A small encoder-decoder audio transcriber, trained from scratch: 5.4M parameters, 136.4 epochs.
Rows from block 3 of the audio encoder of a small encoder-decoder audio transcriber, named by matrix and row number. Rows with one number belong to one channel. Each number is 500 + 40 x the weight over its row's rms, rounded and kept within 0 to 999. All counts start at 0. Numbers have three digits each. After the name is the row's rms in percent of the matrix's.
After each channel's rows are labels from the 100 clips, of 14976, where the channel reaches its highest value: "responds to" is what is common among them. Only what is clearly more common there than usual is listed. The data: read English sentences (LibriTTS-R).
# convs0: expand pointwise conv (encoder.blocks.3.convs.0.weight, 384x96x1), inputs 0-47
# convs1: depthwise width-5 conv, stride 2 (encoder.blocks.3.convs.1.weight, 384x1x5, trained with AdamW), a 5 kernel
# convs2: project pointwise conv (encoder.blocks.3.convs.2.weight, 120x384x1, transposed), outputs 0-59

convs0.86 084:511521502438547457496477536534523497468557510507493540479477563493575486505506532497490594526518486498552476492495546457483479530486498472537542
convs1.86 131:463451451459485
convs2.86 117:475540469544475536498491467542467497469594452486563500476500519525516546506483498499518496557503492539579444457483484477477491497532561487518494417512452538521457443494492478480513
responds to: voice: male

convs0.237 103:545482460518526515540519510492506576546490459484536471532433483459511534483561527471529498456530609495511514503560552589532486490463431506499495
convs1.237 089:558529484448470
convs2.237 085:590518464505480522513457439545495564534528550513492479453510554524497464524499470453545503425437499574536510477586466527504497448498408506513526438504438472437445523446500494549476
responds to: the word "i"

convs0.329 108:511544524468534481531434506535528505457499571501588467529500469514524472486505522443494542521525524512553441503498504454475493455503558452542485
convs1.329 094:488497497533582
convs2.329 121:501510565518505568586419475497509548446462536568472427609505470479512430444521494511495518495483478487488511426550477498538529567567512513513494512532472481430532527504465530487514
responds to: voice: female

convs0.76 105:509470528573502504431458524433515480487555537536467552528455450415481456500547475492440485491522493521495490502483532499551508530471476470520503
convs1.76 097:532528489429468
convs2.76 086:467548534492472480435541565482481521491506482489469489537503541483526530414548494520488417489493496461472481488518498578518551508517485409523494470475553534582535544514526523465446
responds to: voice: male

convs0.121 097:524541527489586536466502523572465432472552481506516521462508508470534570523516496500441472540573475513542495485498504502506467470463527489513483
convs1.121 089:532548552539523
convs2.121 127:516512509491523557491537547467461530520541480537413474486497535512542529513540539509534505529452528544499508526462589604505521509465523436501473486455494526477522515514566487504556
responds to: voice: female

convs0.377 085:538512476451517498396430486498490549510529504566506549489447530509519449541487471468488508486488521409546461564500538503498489440539614537522489
convs1.377 130:527513491455430
convs2.377 093:532500497483517567527538514506475560485504519584529530487399536532507472591451438520475570518496519466481458565467498488450521431478505485547441489522440489495476482546556463549486
responds to: voice: male

convs0.286 100:493526464505624492488496453469424438450542464415503556437525430470494444530538561542531540482437532519502528472495534495521435503544489463535510
convs1.286 100:534561549510476
convs2.286 114:459478524507451566484469603543477571497497511545553528490526527438498530525479511505433484480514448544540466421583544486533444492438431516455537406592514475511563534503500476528494
responds to: the word "not"

convs0.58 105:482494437544503454446517577559513491469517502488527474465441442428476482421473483529481473544547420541445564488464492488445520462526521533499518
convs1.58 091:534553544503454
convs2.58 101:462490482465528565391510493498485523472512491568534507504470516499568516412540516537481503555506511475485490485513505496546449441439480516575459419481427458514530479435527469515521
responds to: voice: female; the word "he"; the word "his"

convs0.205 096:535461448501514472482452488523507440469492500511413504449451476507440541489525528579479389486520511528467547534550527559519485475486508550487522
convs1.205 101:437469517539535
convs2.205 100:495485485460537498488500486578572513489551520470508458534429556534551533484465483544494508569518527576489484468562545590492456563489604497491560517423497486462505481509438504484505
responds to: the word "i"

convs0.59 110:431459483499488516562553468535499453495577468448521499532509532503458451477473445430600480482533511494441564486438527528527486552520470480512487
convs1.59 093:508527552559532
convs2.59 123:532427506496573540508487535454575421507471528543509531475444541487506519463508449455450482498454498528561524499484509444452445513534463566513447431535466508454407386561553509505463
responds to: the word "you"

convs0.338 107:539469548489495546480496512559484427514535394441469439589555473446482471494440561522488540485512460447510477465515492570532514471483529512519492
convs1.338 119:513539553551531
convs2.338 128:494490469514488552458426532471414499482528478445550478537510509486573502455553529536526469473523444527495481575505490515476589464524509512476562505471465569467439533481518436392562
responds to: the word "you"

convs0.122 094:496461432547498503495470528466455484526439526497549498485531443563462492488524553509525515508589473519445491523474466488471513566554524535500561
convs1.122 092:466478522551557
convs2.122 106:541477459462490476501530502536441562474543493506573575480517508506534502554483470528497450476581540410473498543484522475524494472508533480497466392479455470416486492516521469482493
responds to: the word "not"

convs0.242 091:502529513502480583514514524456526440477436474494454434543456512475517533486479462453561447494551556486470494552509552484518535477484545594512510
convs1.242 078:523564545513466
convs2.242 118:422529466455522526494476514491513542447554484504452511467538440547527512522479579552488512514499475538559480562534520533472494501492535482525479464475517525544458561484463515513495
responds to: voice: female

convs0.41 110:478540576508485499478485445478455481459487511445487486490517463408545504534512521407534533503481496434504493484531516492540420495464528410512540
convs1.41 101:530543554540527
convs2.41 130:548444496471430582491522547438514425467477502515513524558478467463539518568500521490505477540463523511480479548556484485521513564488563473447454476532541475471471453561473521514452
responds to: voice: female

convs0.261 096:485506577509491499525486534550517516482445412536483565471484589447482494536422576502530501466486477475506497474519575476558502456522557470521478
convs1.261 083:535551551537512
convs2.261 145:497527494514483474531602508535498517452542572541505480491536488437519509566468527490554548516512468547559554455493582466518501496553527476504499472513510542499549544583539506501466
responds to: voice: male; the word "was"

convs0.136 109:549471554529554430460509467497472543461505441488490450500487496451450470555516505527479540516551556520491453496456527564506463502413530504514609
convs1.136 086:446465535551503
convs2.136 075:430492530488546464526519535520492511503541469541469547575466518471460464489510539507528542562483495472491537536493528524485504432574530472454558516502494492568421519563557445451537
responds to: the word "but"

convs0.103 106:428510560491463553459505517488514552542441450549491539458472513467514511555531493495496538486516433511524543432549505546518519494545521535467513
convs1.103 085:484493540557553
convs2.103 110:481497488451519512459537550546471517549495496505538587531526472576507564541494521483538478486483462497493532501490479467539506541509499515505445492562557466398515514524480521506434
responds to: the word "she"

convs0.228 105:511528496501450502490454444490490470502519561473474467490575530481507616393477510496508510480508450482530509500461487486490485511605573533427508
convs1.228 095:472461451452469
convs2.228 107:560564446516508565502534500508512491487452524560532483456459471502523451494477505514517519480480507476486450542505504478515475489411557516520504455460509462501493471493476511505537
responds to: voice: male

convs0.112 109:487534571471573479471452473507487428525486441457504531500443477504522518433529522509600465473503515483483432524510522576534492460516539504552472
convs1.112 118:543560544524497
convs2.112 137:452495511445525429491467556421513500493476504584515439509448466538484480516423498466448458493448548547552475567501591539531499412531488483610539514581497485449532499519502590492443
responds to: voice: female

convs0.202 095:431488428520534514531476449509509435536451489490514498523518509535440580591497504525467445540530472543482562504458488514517537503513525475470486
convs1.202 066:519552555541518
convs2.202 103:438486493515519440477525494520466439574534462464509457539523561512532515547488425444510473518533551532512585540547543559526527518546580500517573492576564539488539463510543523508474
responds to: voice: male

convs0.79 102:509516503486481480514493562517553503492494441457522518488443493462473544440517473495627517472470494536479485499419506436480481417400484472506479
convs1.79 108:475459447450479
convs2.79 110:545537492548481433442495457486569542503456537491463507478586611447455530560465490485482527549545496564512461516503439554506530599514497563520484540559481508508509434454548501477456
responds to: voice: male

convs0.155 095:475502467495499485604532470469460538540465427520472481573497544522543468497525540443529511500457570492473507512503559485508537466472498500395439
convs1.155 088:547559541499475
convs2.155 118:505490464565540529526435470552509490545555480455503464543417546509548498512534483507557478389459484590478499542497498507518500493551441558499510484507443574554469527471496479502485
responds to: the word "you"

convs0.362 093:516488491558490483574548423535508497534446506561519457547554460458579471420481474459462537484532488516436506423497479483516486486499466456568449
convs1.362 081:527549553543515
convs2.362 124:566476467492585512491515453520470500553471565448463484524494470536489499412492528499514425496417460542467482457531493554452451468430547544443528461508423525535467419511565556511489
responds to: the word "you"

convs0.370 103:524514538492421512494454608502467529494564529462516461509489480500485487489450455488535509494501483458488502493496482435551503514425501539455451
convs1.370 064:537561531493457
convs2.370 074:518517512551467525577535528508481564514433475479437492448450400508467527468474557569476501460440529505449496457513388537486503401487544563519468536499482511475552502512522515465455
responds to: the word "you"

convs0.25 103:492569498539539535521514544524514557514512462471457523453578474430432519483472541467505499557533467516560549509514507500497553450568487501546514
convs1.25 092:536555552532499
convs2.25 121:448553500509528486512593553528496512407564442462429389466528491510495512530517512443528485504474506522518477537493521540544555490518496489524541567501502430606540523489470492445544
responds to: voice: female; the word "to"

convs0.328 111:518528505479485542520524527497499490537548402413465488480459515516429435543492449533496561550540479443528555463510526478521554514494478517512468
convs1.328 076:486530557557521
convs2.328 094:567461548526509536538584521445508539560436524530569559482532507513452529585499516488536468457468533463474483507541465471465487494485409487544511494549557499426526535384534523516497
responds to: the word "not"

convs0.199 093:619519432507540477537528428518502462547485509555494512462523527540538503489508492453510525524493470495466509447487469478502491536496531611494487
convs1.199 140:476455447451486
convs2.199 115:461529480470549498499496558460471505505509457508481494494506516457517501498520433498436497508507494447641455458513556445534460468516541538500498478538456526459431547494466473477514
responds to: voice: male

convs0.85 093:495524505507557466552492539586516455526453489559517525554458505502522429462525543518559521483472507539504492510481379486470544447436490483505450
convs1.85 080:519538553552527
convs2.85 130:432504470429484505510477475537478517533496457556520499522493559496561501562493519432422457430532483476492523569527485494553537494503538475511559531481524446466481540543477604407449
responds to: voice: female

convs0.271 102:534491541467475525509469491520502477530515486548456510507505446506485501464466514494458538498584572560586477480536470465544505439470518536502498
convs1.271 080:495538563546478
convs2.271 088:500437490507545490588497571507546545574562495402507457474498521537493437487524461494479503541533528574446513557510474494436498493507477440450529466491499486429544525556542573543441
responds to: voice: female; the word "i"

convs0.383 106:574461578485487499480482519547526547506601490518488428483476444475564540468458545370513486497528485457475483483518566480514536498529478476474532
convs1.383 085:559558531515497
convs2.383 122:508462526486513434522472497478448510478501461532480495500492507475505492506436523479509485555499476500531489568511534477498476528533575482479544496455465536466390458437454490535506
responds to: voice: male