A small encoder-decoder audio transcriber, trained from scratch.
Model: 5.4M parameters, log mel input, encoder arch mobilenet_v2, encoder norm groupnorm, encoder activation silu, encoder depths [3, 3, 3], encoder widths [96, 120, 144], decoder width 192, decoder layers 7, decoder norm rmsnorm, decoder activation gelu.
Training: 11100 steps, batches of 192.
Rows from block 6 of the audio encoder of a small encoder-decoder audio transcriber, named by matrix and row number. Rows with one number belong to one channel. Each number is 128 + 32 x the weight over its row's rms, rounded and kept within 0 to 255. All counts start at 0. Numbers have three digits each.
After each channel's rows are labels from the 100 clips, of 14976, where the channel reaches its highest value: "top examples" is what is common among them. Only what is clearly more common there than usual is listed. The data: read English sentences (LibriTTS-R). In brackets: how many of the 100, against the usual share in percent.
# convs0: expand pointwise conv (encoder.blocks.6.convs.0.weight, 480x120x1), inputs 0-59
# convs1: depthwise width-5 conv (encoder.blocks.6.convs.1.weight, 480x1x5, trained with AdamW), a 5 kernel
# convs2: project pointwise conv (encoder.blocks.6.convs.2.weight, 144x480x1, transposed), outputs 0-71

convs0.276:166138122130100130115098062166163126167118162124152122113096076158145146108122146115155117054144124148155104114143193121131132075132079090133106132168146156145121109152101114218160
convs1.276:108166185121134
convs2.276:104056107165124126075113119141146163069053125169073155065165151180168110130142123108090183126170083112121089117122164155145129139133140157079128094120140155159134109139119205103113082044076112085144159147126088123114
top examples: the word "had" (43 vs 7.8); the word "he" (39 vs 17.3)

convs0.307:093117143137103132185134123112085109111107183067169110121152141136122094086202160132136125054143114141090184076162099088144083128092185127156196124157099147122194092151118136101157
convs1.307:109144170168161
convs2.307:135175155141184097120134104161151131125125206062178136070125143098092103133151139179116142102139146123169096124139130105134116153078108181148167083134090102183150064171140063101097158092133126163095089136168127163070
top examples: the word "which" (35 vs 2.3)

convs0.341:162124214091126096083074113208110121103110076123070122151119111166144129138111155126176146125072110137164106094123201154109139158113099149091062152129126164098140102124178153161142
convs1.341:153141138151189
convs2.341:118155150168052168120156174131032119092082166169142099125140190121134107123164132194111141139121122125123086119089095098138137138103092154115171089100177107178130152142116160143099187101104142202188155154152117097154
top examples: the word "had" (45 vs 7.8); the word "should" (36 vs 1.6); the word "she" (33 vs 8.3)

convs0.188:153122095132094064111170123108156112099198115107075100155130177123104135184156153151119114111095122107208141105161125116081150094145114098108196154106156130137163110174176139152173
convs1.188:195122104125128
convs2.188:188163102196134141130148106135157184149146166117161077147101081129163179108166131080156154111158136141166134136148105118107148153144087140117081136105121135135118151118093143172136137139138113109056130112091172127123
top examples: the word "said" (38 vs 10)

convs0.256:087105100208165131089132125126089133103079150124116132151068114161114125134109082171092196100113114130121100063158096150153151092100127181070103146096093193056159122123085089162151
convs1.256:145165137093082
convs2.256:145115116092098173156143146172143093107129137150130150149171128105130163076121110173126123156121109179117138168088138109154195151163108113183131109128116153130133096104126077163188160057112118117074107128140082153098
top examples: the word "not" (37 vs 9.2)

convs0.7:081110129112143123181126193173120098133123115147148146170126123159132122100153113086172117155103138078162138149112144052156164135104149088115072151093132115088055089151122168196096
convs1.7:160147169173124
convs2.7:182148128072169128094158181132149192195166143144186151135122064163176126115124128075133151126102106160136157152175142144122118158102110090119125141103141114109201153181161153081152132097170119137107141155128171119115
top examples: the word "a" (56 vs 23.2)

convs0.426:121120138159126095103147136132132115069108126136149111097096119147087102118137130092135180107089076088097105102115148091154080105113140116102143091116119148149090127206157128158209
convs1.426:118159177164147
convs2.426:137120143140115136116164084164122146094097057127148188110130114082118164143088118137179109158123134137139130095154150094173083127096104070115141087131104135111125093177147153114191120162182131087165104098151167109196
top examples: the word "all" (26 vs 5.4)

convs0.177:153127141116113112041123139109061156097130086104153130140165125124117132147113097139116142128147120131090144206104157096127157176136176120153118122162088111109071080087101142158114
convs1.177:145098094172156
convs2.177:095135138120130102145087073150130077103147087053153177151134141113201144135159123102112198167142150101102112078156082129183110174111159096109124108089143114132171079080119143093096151098124094166140162141135135192056
top examples: voice: male (74 vs 47.9)

convs0.231:064169112231131123157116126195136070109106141103130123118115115139114105132106135155160149107147159135163076101081086122131117137149117086119050122152113127081112159031119130139105
convs1.231:126149076136171
convs2.231:162120116121150124155169056130139169105137116069155100126112176150104153142119093091125136149160131158094173099157155121145087103092095141127094094170156118147129200128080080158153140125115112090113131129109154121170
top examples: the word "you" (41 vs 14.4); the word "your" (31 vs 3.4)

convs0.25:149099140164148076184193133169139129100233116122057076136154125160133125160164186146168157126104128150148172099093123110186143135168131129134156121149142128126118118114159176092137
convs1.25:064098136128134
convs2.25:130134100118167139132125139080142096126068140142130128094126117118126104147120138159100148082147110107194111100123134109157147093175174132159110219179085159105112135161105119105115153172146074115134135087175111115128
top examples: voice: male (78 vs 47.9)

convs0.195:108097163089142095185193107091069174154131168147081151092143129108172107138154133125162109151173104093128171111160177084137178132069199102110125114133100123098150108137162102155091
convs1.195:133134096160183
convs2.195:052145115090157155143178153160156153116092124123055123171093097125099132084127084148147152087185108130144105139136178102125079140109139086113112120189116128160153147172106164076148117115146163128163145138124124147145
top examples: the word "and" (70 vs 31.1); the word "he" (51 vs 17.3)

convs0.414:094075084125118127033119118157104072143090116142117111101128173117139111100127148139111129135134113131189121189117163119178120130073121136152112189156127126116180101077129118105097
convs1.414:161145092121177
convs2.414:131151148134193167170097182153099184067099113181097132089117123139170131165055113146112140195128157165128178103119138074079098109089164123103134093098144172090132159095119084103151092136145181075116084167089134109113
top examples: the word "anything" (26 vs 0.8)

convs0.17:108121098123148135140147104162113096119085117104115131112137083124092140118133101116116181153182175090110141137090137117157102114119097125130070148213124149145167195125132089109141
convs1.17:154171160089121
convs2.17:160068068118138107117137154148125165119164134195111147106108075114129062166134100150114143104154101111109134104123135139096206168205100131154152096116192137135162119124115151171170150072147116100097150151095050123165
top examples: the word "they" (26 vs 5.5)

convs0.413:146083087143119177128154128119094127139130125182074166147139154154150138147111092098046155089132122123161138139193111103170149119075101140099124131149184146119174173081118106165138
convs1.413:194130102130138
convs2.413:139116150154129111144156071162147148102189116170164108122108099101115096065160085120142148155129173148147164131207108147064108139177097140090129177133127089128108140119161146174173175134131111092203143183143112120127
top examples: the word "not" (32 vs 9.2)

convs0.436:137095113138075104217093145166131174131097107145132156130142125094126131189105117157158172171133162143132197111076108133127100152091098119118148085085121159102162161104075119162142
convs1.436:129164189124117
convs2.436:119194124084151110152117149106134108119108114125121162132116119135091135079124108153122103170129154081096079160118168117092110184094172167220089141133137133116177080089098105128168159145178134116139082091129095073132
top examples: the word "people" (29 vs 0.9)

convs0.379:156182137147145103101148090161148138122133143116150157088127129167114067110077103124144124096172126133103129057111107122114154102118120168114138094078112118164007125181163104121131
convs1.379:112118125178175
convs2.379:052168156113136082120149124140029187096130159162186170127103100148118138070116127136083042112074090153114097102088126088127088142195124121126146122178148160176191112093122127144208130179151123096115136158087141112075
top examples: the word "all" (33 vs 5.4)

convs0.88:110092129062179129099138127114096064130069149159112184137133142101129149138158067128177176148081088118107116123109090084160088133123142161155094087086089134095168110147154107153146
convs1.88:129149155109068
convs2.88:137147153089129126134076103062144144116146103142152101157094145079149129149159112140108092148140140119151157089175059160130111189077115148185125071140116105176156130191070155152190195142144142103118107086130075170110
top examples: the word "you" (33 vs 14.4)

convs0.412:100092150102152065129164114132060160125169154119159150105193155086167096168150116090127168104161134164110094117091131146110105141068129170091169127102073134143189145148095117153158
convs1.412:156172169102120
convs2.412:141133130115062103150142171139110103169114080113090147157124106129150140131103127156142133094154128155165109184101167075145144147103142143161140110090091124112124133156121099163088157138178084094080170091156131139111
top examples: the word "for" (26 vs 9.4)

convs0.194:119149116117115059166159089151107132144125160124124124166114125168047127100140114145142075129167117114090159107143155112112088098165105133123156066124031129081089089053113097139120
convs1.194:123111183160100
convs2.194:139173091144188145126148160106099099076105155097117140097160130107116098161094158098087138121133058152161083153060123157167128079139111170123140131135119047130131138132069160185104102150148098149139111102155121099100
top examples: the word "is" (26 vs 10.1)

convs0.241:148119117140122133129178158133035146098091082153122118164131113166121157100129118130111103117120052083120139126027099087129134037097128107115158123119149114088101144155107071206122
convs1.241:114132093148185
convs2.241:122106135116111106168168188117146160154126082112138116197079129162125116133152168128118142120086118122123080131126067059146120114119176151081105174097097113062122092192113152149106104118108086107121136109194156151165
top examples: the word "little" (64 vs 2.5)

convs0.456:096120151121137138171169088118146124154139135108149076099132115164119101110092110224177123126096122108117089099109135179115128167179126081117125147103162118113129096167158134165135
convs1.456:122110114158189
convs2.456:137099145098164111155137192054171124127171061080097145129155163185131153122134081066124121123128161089142105166150088160127137116081133114079110143161182139116076150134072152116194105111157133105040162121072082100142
top examples: the word "one" (59 vs 4.3)

convs0.376:151103156163085187098143118089128090126186117119197176117151114147098091102125169120145118142107131134141165096081131088148116141143157111069157144095137069123237155119048147138106
convs1.376:136117124168186
convs2.376:144172147167121105107119148123098147199133103110130106087131134144107143179142100128172196142087171095128104123120096205142181164104174131139109094115138122169142086114126141106159046144122156150123079144077095084130
top examples: the word "not" (26 vs 9.2)

convs0.415:147092154114102101165139102123122138152087109132163129125097052136108098150146068134101178116095166198156102075127134138113119206126100154103119126139142097151157085107149098175168
convs1.415:124118175167163
convs2.415:117129131163105119107118168105147200141199107115124195114090181126127112153136122109128144198097145124172131108143058136189148114077192137103215123117135143109136147156112136122110172142085159123056106127144086138113
top examples: the word "something" (25 vs 1.2)

convs0.52:142097137165147140131094129117119071110084166095147139142130205093127128120061138133154131097133154136142095082111187123168093160190089125152092150111170152069124106132175151090089
convs1.52:193150121112120
convs2.52:108160056123125122098108126124120117110069151147099117090161131136143092173115094125160131167126150101068113101141161081096113136167134133213052130127083140119146172119135164141087135198127115098107146126065107106115
top examples: the word "you" (33 vs 14.4)

convs0.305:135125103085182067129155136094145104105146107108157110131085106139126126115119054107105152152137141128175090105085127111146102149072125158054165179111113106133141116210139129150202
convs1.305:160171143088108
convs2.305:145151072138122130126160124144181137133095105122118190122128177168142141123131129053109179135108097102114174202137151105116133112070079162160119117130098131077136124117176130155139138109173123113160110075113167138191
top examples: the word "all" (31 vs 5.4)

convs0.358:142121114129147199090162126098132051098137122133103072147134151106132164132074128121158115115090094163104150174104132093104097135129080111174119096099192149150074186180148158132122
convs1.358:152099136175091
convs2.358:194202172120125168099199127126108151105165143116160119114151148114108102096106094133128144162114122111135094127160113115175093129171130099125110069139151124119175135099093062042134168094122123189101089114048176193134
top examples: the word "was" (44 vs 15.5)

convs0.198:176101121084186116104098166151160112132129122166150118126138116149135161158114137124060152120162127159169138122156145122062114121144171152099132140126146127091059158140111140093153
convs1.198:148139067098132
convs2.198:070104107130080086179138148124175125138116115082144084120102156072113164107145090139108079089100139120079127143171091081130114092181072155131124176050104130096091171200103141125158065128121158057140107102079112144053
top examples: the word "after" (27 vs 1.7)

convs0.172:108110115110156118104188081129127073063153123092087079136155187180127123117198056129158143144122081159090114117133149102127125095133120145104084159170116129186124144127160108074101
convs1.172:152195123119125
convs2.172:071159148172207082148098145113138153113084132167107145120078156120122094161157132153100141072139138158126127169146116099151117077164119136122123124119180229185060103133142154131128110158132154127109151116119134183131
top examples: the word "was" (37 vs 15.5)

convs0.473:135149115152056153131141094126122129133089105124087137104135162189126145162087132083124164139103140137150065177080089130137092122110153189131118062114078139134120119198106091132114
convs1.473:191155142132112
convs2.473:153200168070104127079097102100155111169185067111172143136095145149092072119151136116153153116137101120102169119160150161141202096103077148136151173146198106093137077126149156111144107065090186130112098067151113118134
top examples: the word "little" (34 vs 2.5)

convs0.180:116074131170147115074177112114179089142096181134125162161132154164212129119069090134102181126180154128193113150076139102122127144146160113082134162077134115139145088116121164081159
convs1.180:060114137144133
convs2.180:061131122180144139147069054135129136156158091096166122111155157154116166101137120091110096094129054135112120122150212118149120121091124149076152144136133174077133063077127072144094087083102148174155113092070158123109
top examples: text has "mother" (26 vs 0.8)

convs0.76:146095090074149153129135075132121158110151167141143087135086128176106148146160128131203114135099134104155120103130116140168132165143139145085110153147093144153165161101157161154154
convs1.76:095108098147177
convs2.76:144162079087177080154135131116130124105100120123116098157125180055126155120061173151206161137165163126143098090115142167145095176142164154080107154124192143172141089144142122128143128143145186139099155112111122124124
top examples: the word "not" (28 vs 9.2)

convs0.443:143106160113147119090139080115094137183126161181174137156120206181104124119149142141161101090152054181174122123175103106148135127102128122136145097117171169162077122112177114183130
convs1.443:171138117148076
convs2.443:093078134092150104203097179148115091125183089163112120158134101175122111109119127077143148113175113096104112077127121160140095125095116176111108091185163134164114116124190177072140144123148127088102117181124093130116
top examples: the word "it" (40 vs 15.2)

convs0.132:079156092117109159108094171138102155109129079165145152122074129148142080143089178158112156133171145083102125141142070135189105112165169109136108132113130109154166162178145093151136
convs1.132:189142118125096
convs2.132:119158147103163133110078127084110110164132148093098173157123118126082164129140124137142093120171114157144092138139144127132156115126108070177160198105111174143050139141149135188122141121111153192140102098131123176142
top examples: the word "one" (30 vs 4.3); the word "what" (27 vs 4.3)

convs0.22:098094173135075141046164114169118134115077114136112157143127132103142119106134118127074138053173114153118124111139114084137121072139142180092138116121180120141165122133100134102131
convs1.22:130121147172181
convs2.22:121189068167144144142172143159092116138104151141132072107139115113094124145122100132110113178090114152149173101097179168112162091130142170102099131100149131159188141089157156152142107107202096084145105116157138168145
top examples: the word "little" (50 vs 2.5)

convs0.93:106139087141067112120115100114138103143200122122141168119143128142071088084168130120142130071183112136151138106088141166133101074154088140103139156169140068119198089074109145175132
convs1.93:165168172132115
convs2.93:102140134121098139100143080071157148148119136118120158138137127168135152193209156206133196185103170155153083111112111171103148172109092151166117152107095135173100174136112111067151104124100131108142112151123156128140
top examples: the word "said" (45 vs 10)

convs0.471:123102116117119130086127135102148159111103131098165131144115152088156124165098110056164175185117087135146113165170103172078099184130091163092105093098108172121138190141151079174140
convs1.471:157148128131190
convs2.471:115168099102114097208122144101195091104123121183129152192115131132134155170125125065157076125199102145121099158094130195100060115147180154141170116118123162118149110178117178104144141132173124109112131105144077154148
top examples: the word "with" (27 vs 8.9)

convs0.248:145088093120122090110090102179095109156136160111140146161133153136130124117125160142126141122149105104121134184149160168117081105139126128170140165203090186115118092122141151122169
convs1.248:142175173136154
convs2.248:099106115116122183108085111099114139117140164108148183112175139136105172128141086106189198134123092153177109160114111115151159111097154161136161119145118152069168223133101152081168124122102076053111125131164107081115
top examples: the word "you" (42 vs 14.4)

convs0.381:127138153105122163108090103130142141107090098102133145145139161154107160099151141142179169109186130108070129128069158137119125134058093097171154094149155108192154108131153151101128
convs1.381:166153177154121
convs2.381:128160124150075168121084128170150143095125179077165142167110083115173121083102066087098106112169092103152129152161179150187169071103170102113096180126111138108146112108196121107141168128162129087135098110121079148171
top examples: the word "her" (29 vs 7.9); the word "his" (27 vs 9.7)

convs0.283:158133132086106082126083056120139111146094151088114108174093068105084111145162131082148091128166118066141145145134079136124116100111096160086106214078124077107114146105054121083158
convs1.283:113104171177121
convs2.283:173101132197162178137122054077134160129158149134085153174109199154142070068094063140166157144109149125146071131155099108156145116067162095122118124095158095157144153138155093130111131154159114157100168073067167138109
top examples: the word "with" (26 vs 8.9)

convs0.377:143126178149122134113162122149074157152053093147144125052171127125128141123098107140153136210180136103138136073101130133107140139167111163094104151087088128134128081108154119167176
convs1.377:139156173120082
convs2.377:125102175119087153081129142145183168142139111128129183114151104083100125100101137068135155142118152110114100152091162122107134087215183109121196111079169074153085141145080138077150100126115114104140145131146123127127
top examples: the word "and" (77 vs 31.1)

convs0.193:093099081149180126183160148084126065104168100135137153130147144157146181116070111116120190119129108142125120168190115111142086168127151146101106135107129167100162119102150119118112
convs1.193:194146119117142
convs2.193:155135168111140145181150199172120116134102143129102158108103112106178116129102100142169186106107145089129106122102067063132082152140083139204140039097132132176090162139146221121165153154156135132109125160162150156124
top examples: the word "that" (42 vs 13.7)

convs0.274:102117127092133122129103156102175100139054126099062114100128097147113123139115112117136116133123115138122130137115140109118077131123126092160155188143107121190143118152183082174149
convs1.274:111104137171176
convs2.274:178182114076141157130187114124173098095109087126134140131103206171088090044138137114087159139107095132100100141110069130084114103120148089099142141129121161076115117171148117125073161101146174127116173105154155097131
top examples: the word "it" (54 vs 15.2); the word "is" (40 vs 10.1)

convs0.170:115099120118100090174149093199145111097070113089152083086117165119099114156206187145089132148138082122081150118140102093097141183158157173123090092163170101111121134138130179164111
convs1.170:118144185166137
convs2.170:118134169127220090111126121142122148123136193133103126164104134144074094096146100131072150129069107149172173105085143091176130168127153146142157162110098096129126086098130159079158172179094130136159086061114101167119
top examples: the word "me" (41 vs 6.3)

convs0.242:104128129128093141101144140108115135108043145114120169161142185113165131090100081151104143159108114117082172100145080212091123100131111073125060164137149159089097206173065073145116
convs1.242:125096133095073
convs2.242:131143131128143155121115068147070100129069156110118139113124136083096115058153156159063153090162199193132168158111102112150170155123086065116120082163088078123102147162169139189139135111112145149098179153108173085149
top examples: the word "she" (36 vs 8.3)

convs0.428:095090144116102120091144119188133106158168089149120124123176115071109125166086214079160119084153113135157117136114159126171128157157153132100123085143112099153109127130175110153099
convs1.428:157135128161184
convs2.428:127150161161093130108135158089065109132079148174097067211124160119091078105121116167126093152106139140147094072068169136163083128112060108128114097136192095145113150132115149192176173073120133158191115104142126143175
top examples: the word "she" (32 vs 8.3); the word "would" (29 vs 3.8); the word "not" (27 vs 9.2)

convs0.139:149153118130101124106101137109135140107098154068139111079075118080123123114097167118148174158155151156128089115203080182213113127130128087137118158185139134135140123174104139130063
convs1.139:185131086127135
convs2.139:111121101071136161098087041096133130077110095161064135127162089133153158168120165136125088126181096070075103131110144106103080058132151075129186112107111137111125133117071082182167112129117167134126079106104134121092
top examples: the word "we" (59 vs 4.8)

convs0.422:141129140151061142106152148117140128116156069123123133159147186175082143141113158143151130125171136098109135148147140056104175187121101128160179175088119092101063142109070117149081
convs1.422:168162173143116
convs2.422:179156089109185155119126154139121108124113130156068116103072157167183124144187114122110116114121160133178154079185087186155109178126176104081139150090102130107129077130108172146137166127083124154147092136158140141064
top examples: the word "two" (30 vs 1.6); the word "too" (27 vs 1.5)

convs0.253:165167075100188112101104132143104099209180136123137176155125109105119115150142110165155106158167127145125132141136080078110081137101138100136175180150133127125184060111158086153156
convs1.253:124137114167186
convs2.253:158110078141206145099169129122174119174099152133157096182054160113150161130135130124150145097128071185091131153155158151089132095140109070135140065145067181125118086150164153151091124125132103145121161082120109182122
top examples: the word "very" (73 vs 2.8)

convs0.105:159097077078132118101154129159120157104132127089158183143103123115107103120126075075169164117166128169066144134161109087128138144103181202168171150148164105227130135129108071119132
convs1.105:118147164174163
convs2.105:091096123110113091125195115104165127199102144185181144113127124139071166126118096125130077137105153147133141138134155134180116093122148127107117144121136169091149100174156184137184170098139114170078090094089142157099
top examples: the word "father" (28 vs 0.9)

convs0.321:100098209111104143114138131088086113138139070126187107091120154102119089190155111142125155150137110099140125155115054137091096160112104150142092121125131105124171144039125111154134
convs1.321:119158114102185
convs2.321:136142142109132119187159147164102160148162220113120141121079100093104107097118138110153136162125067129115092152125152122114117168155105091143097133135161151090088114108117061127123101154111177194101152144158143106096
top examples: the word "from" (55 vs 4.1)

convs0.63:115088138149145122121152170112146105158172089114102144101121130078052074117118056127109132097109164105129188124167129130155064167121116157128085156127151087155156153210150134152123
convs1.63:139103151183157
convs2.63:146110133119150148139105094080204137176139158158127147152134104088096147172105108119087134168173100115132161130150138119122118144134182165080116115071146117158169126141145141175136112118166137153148087147139121095173
top examples: the word "one" (46 vs 4.3); the word "what" (26 vs 4.3)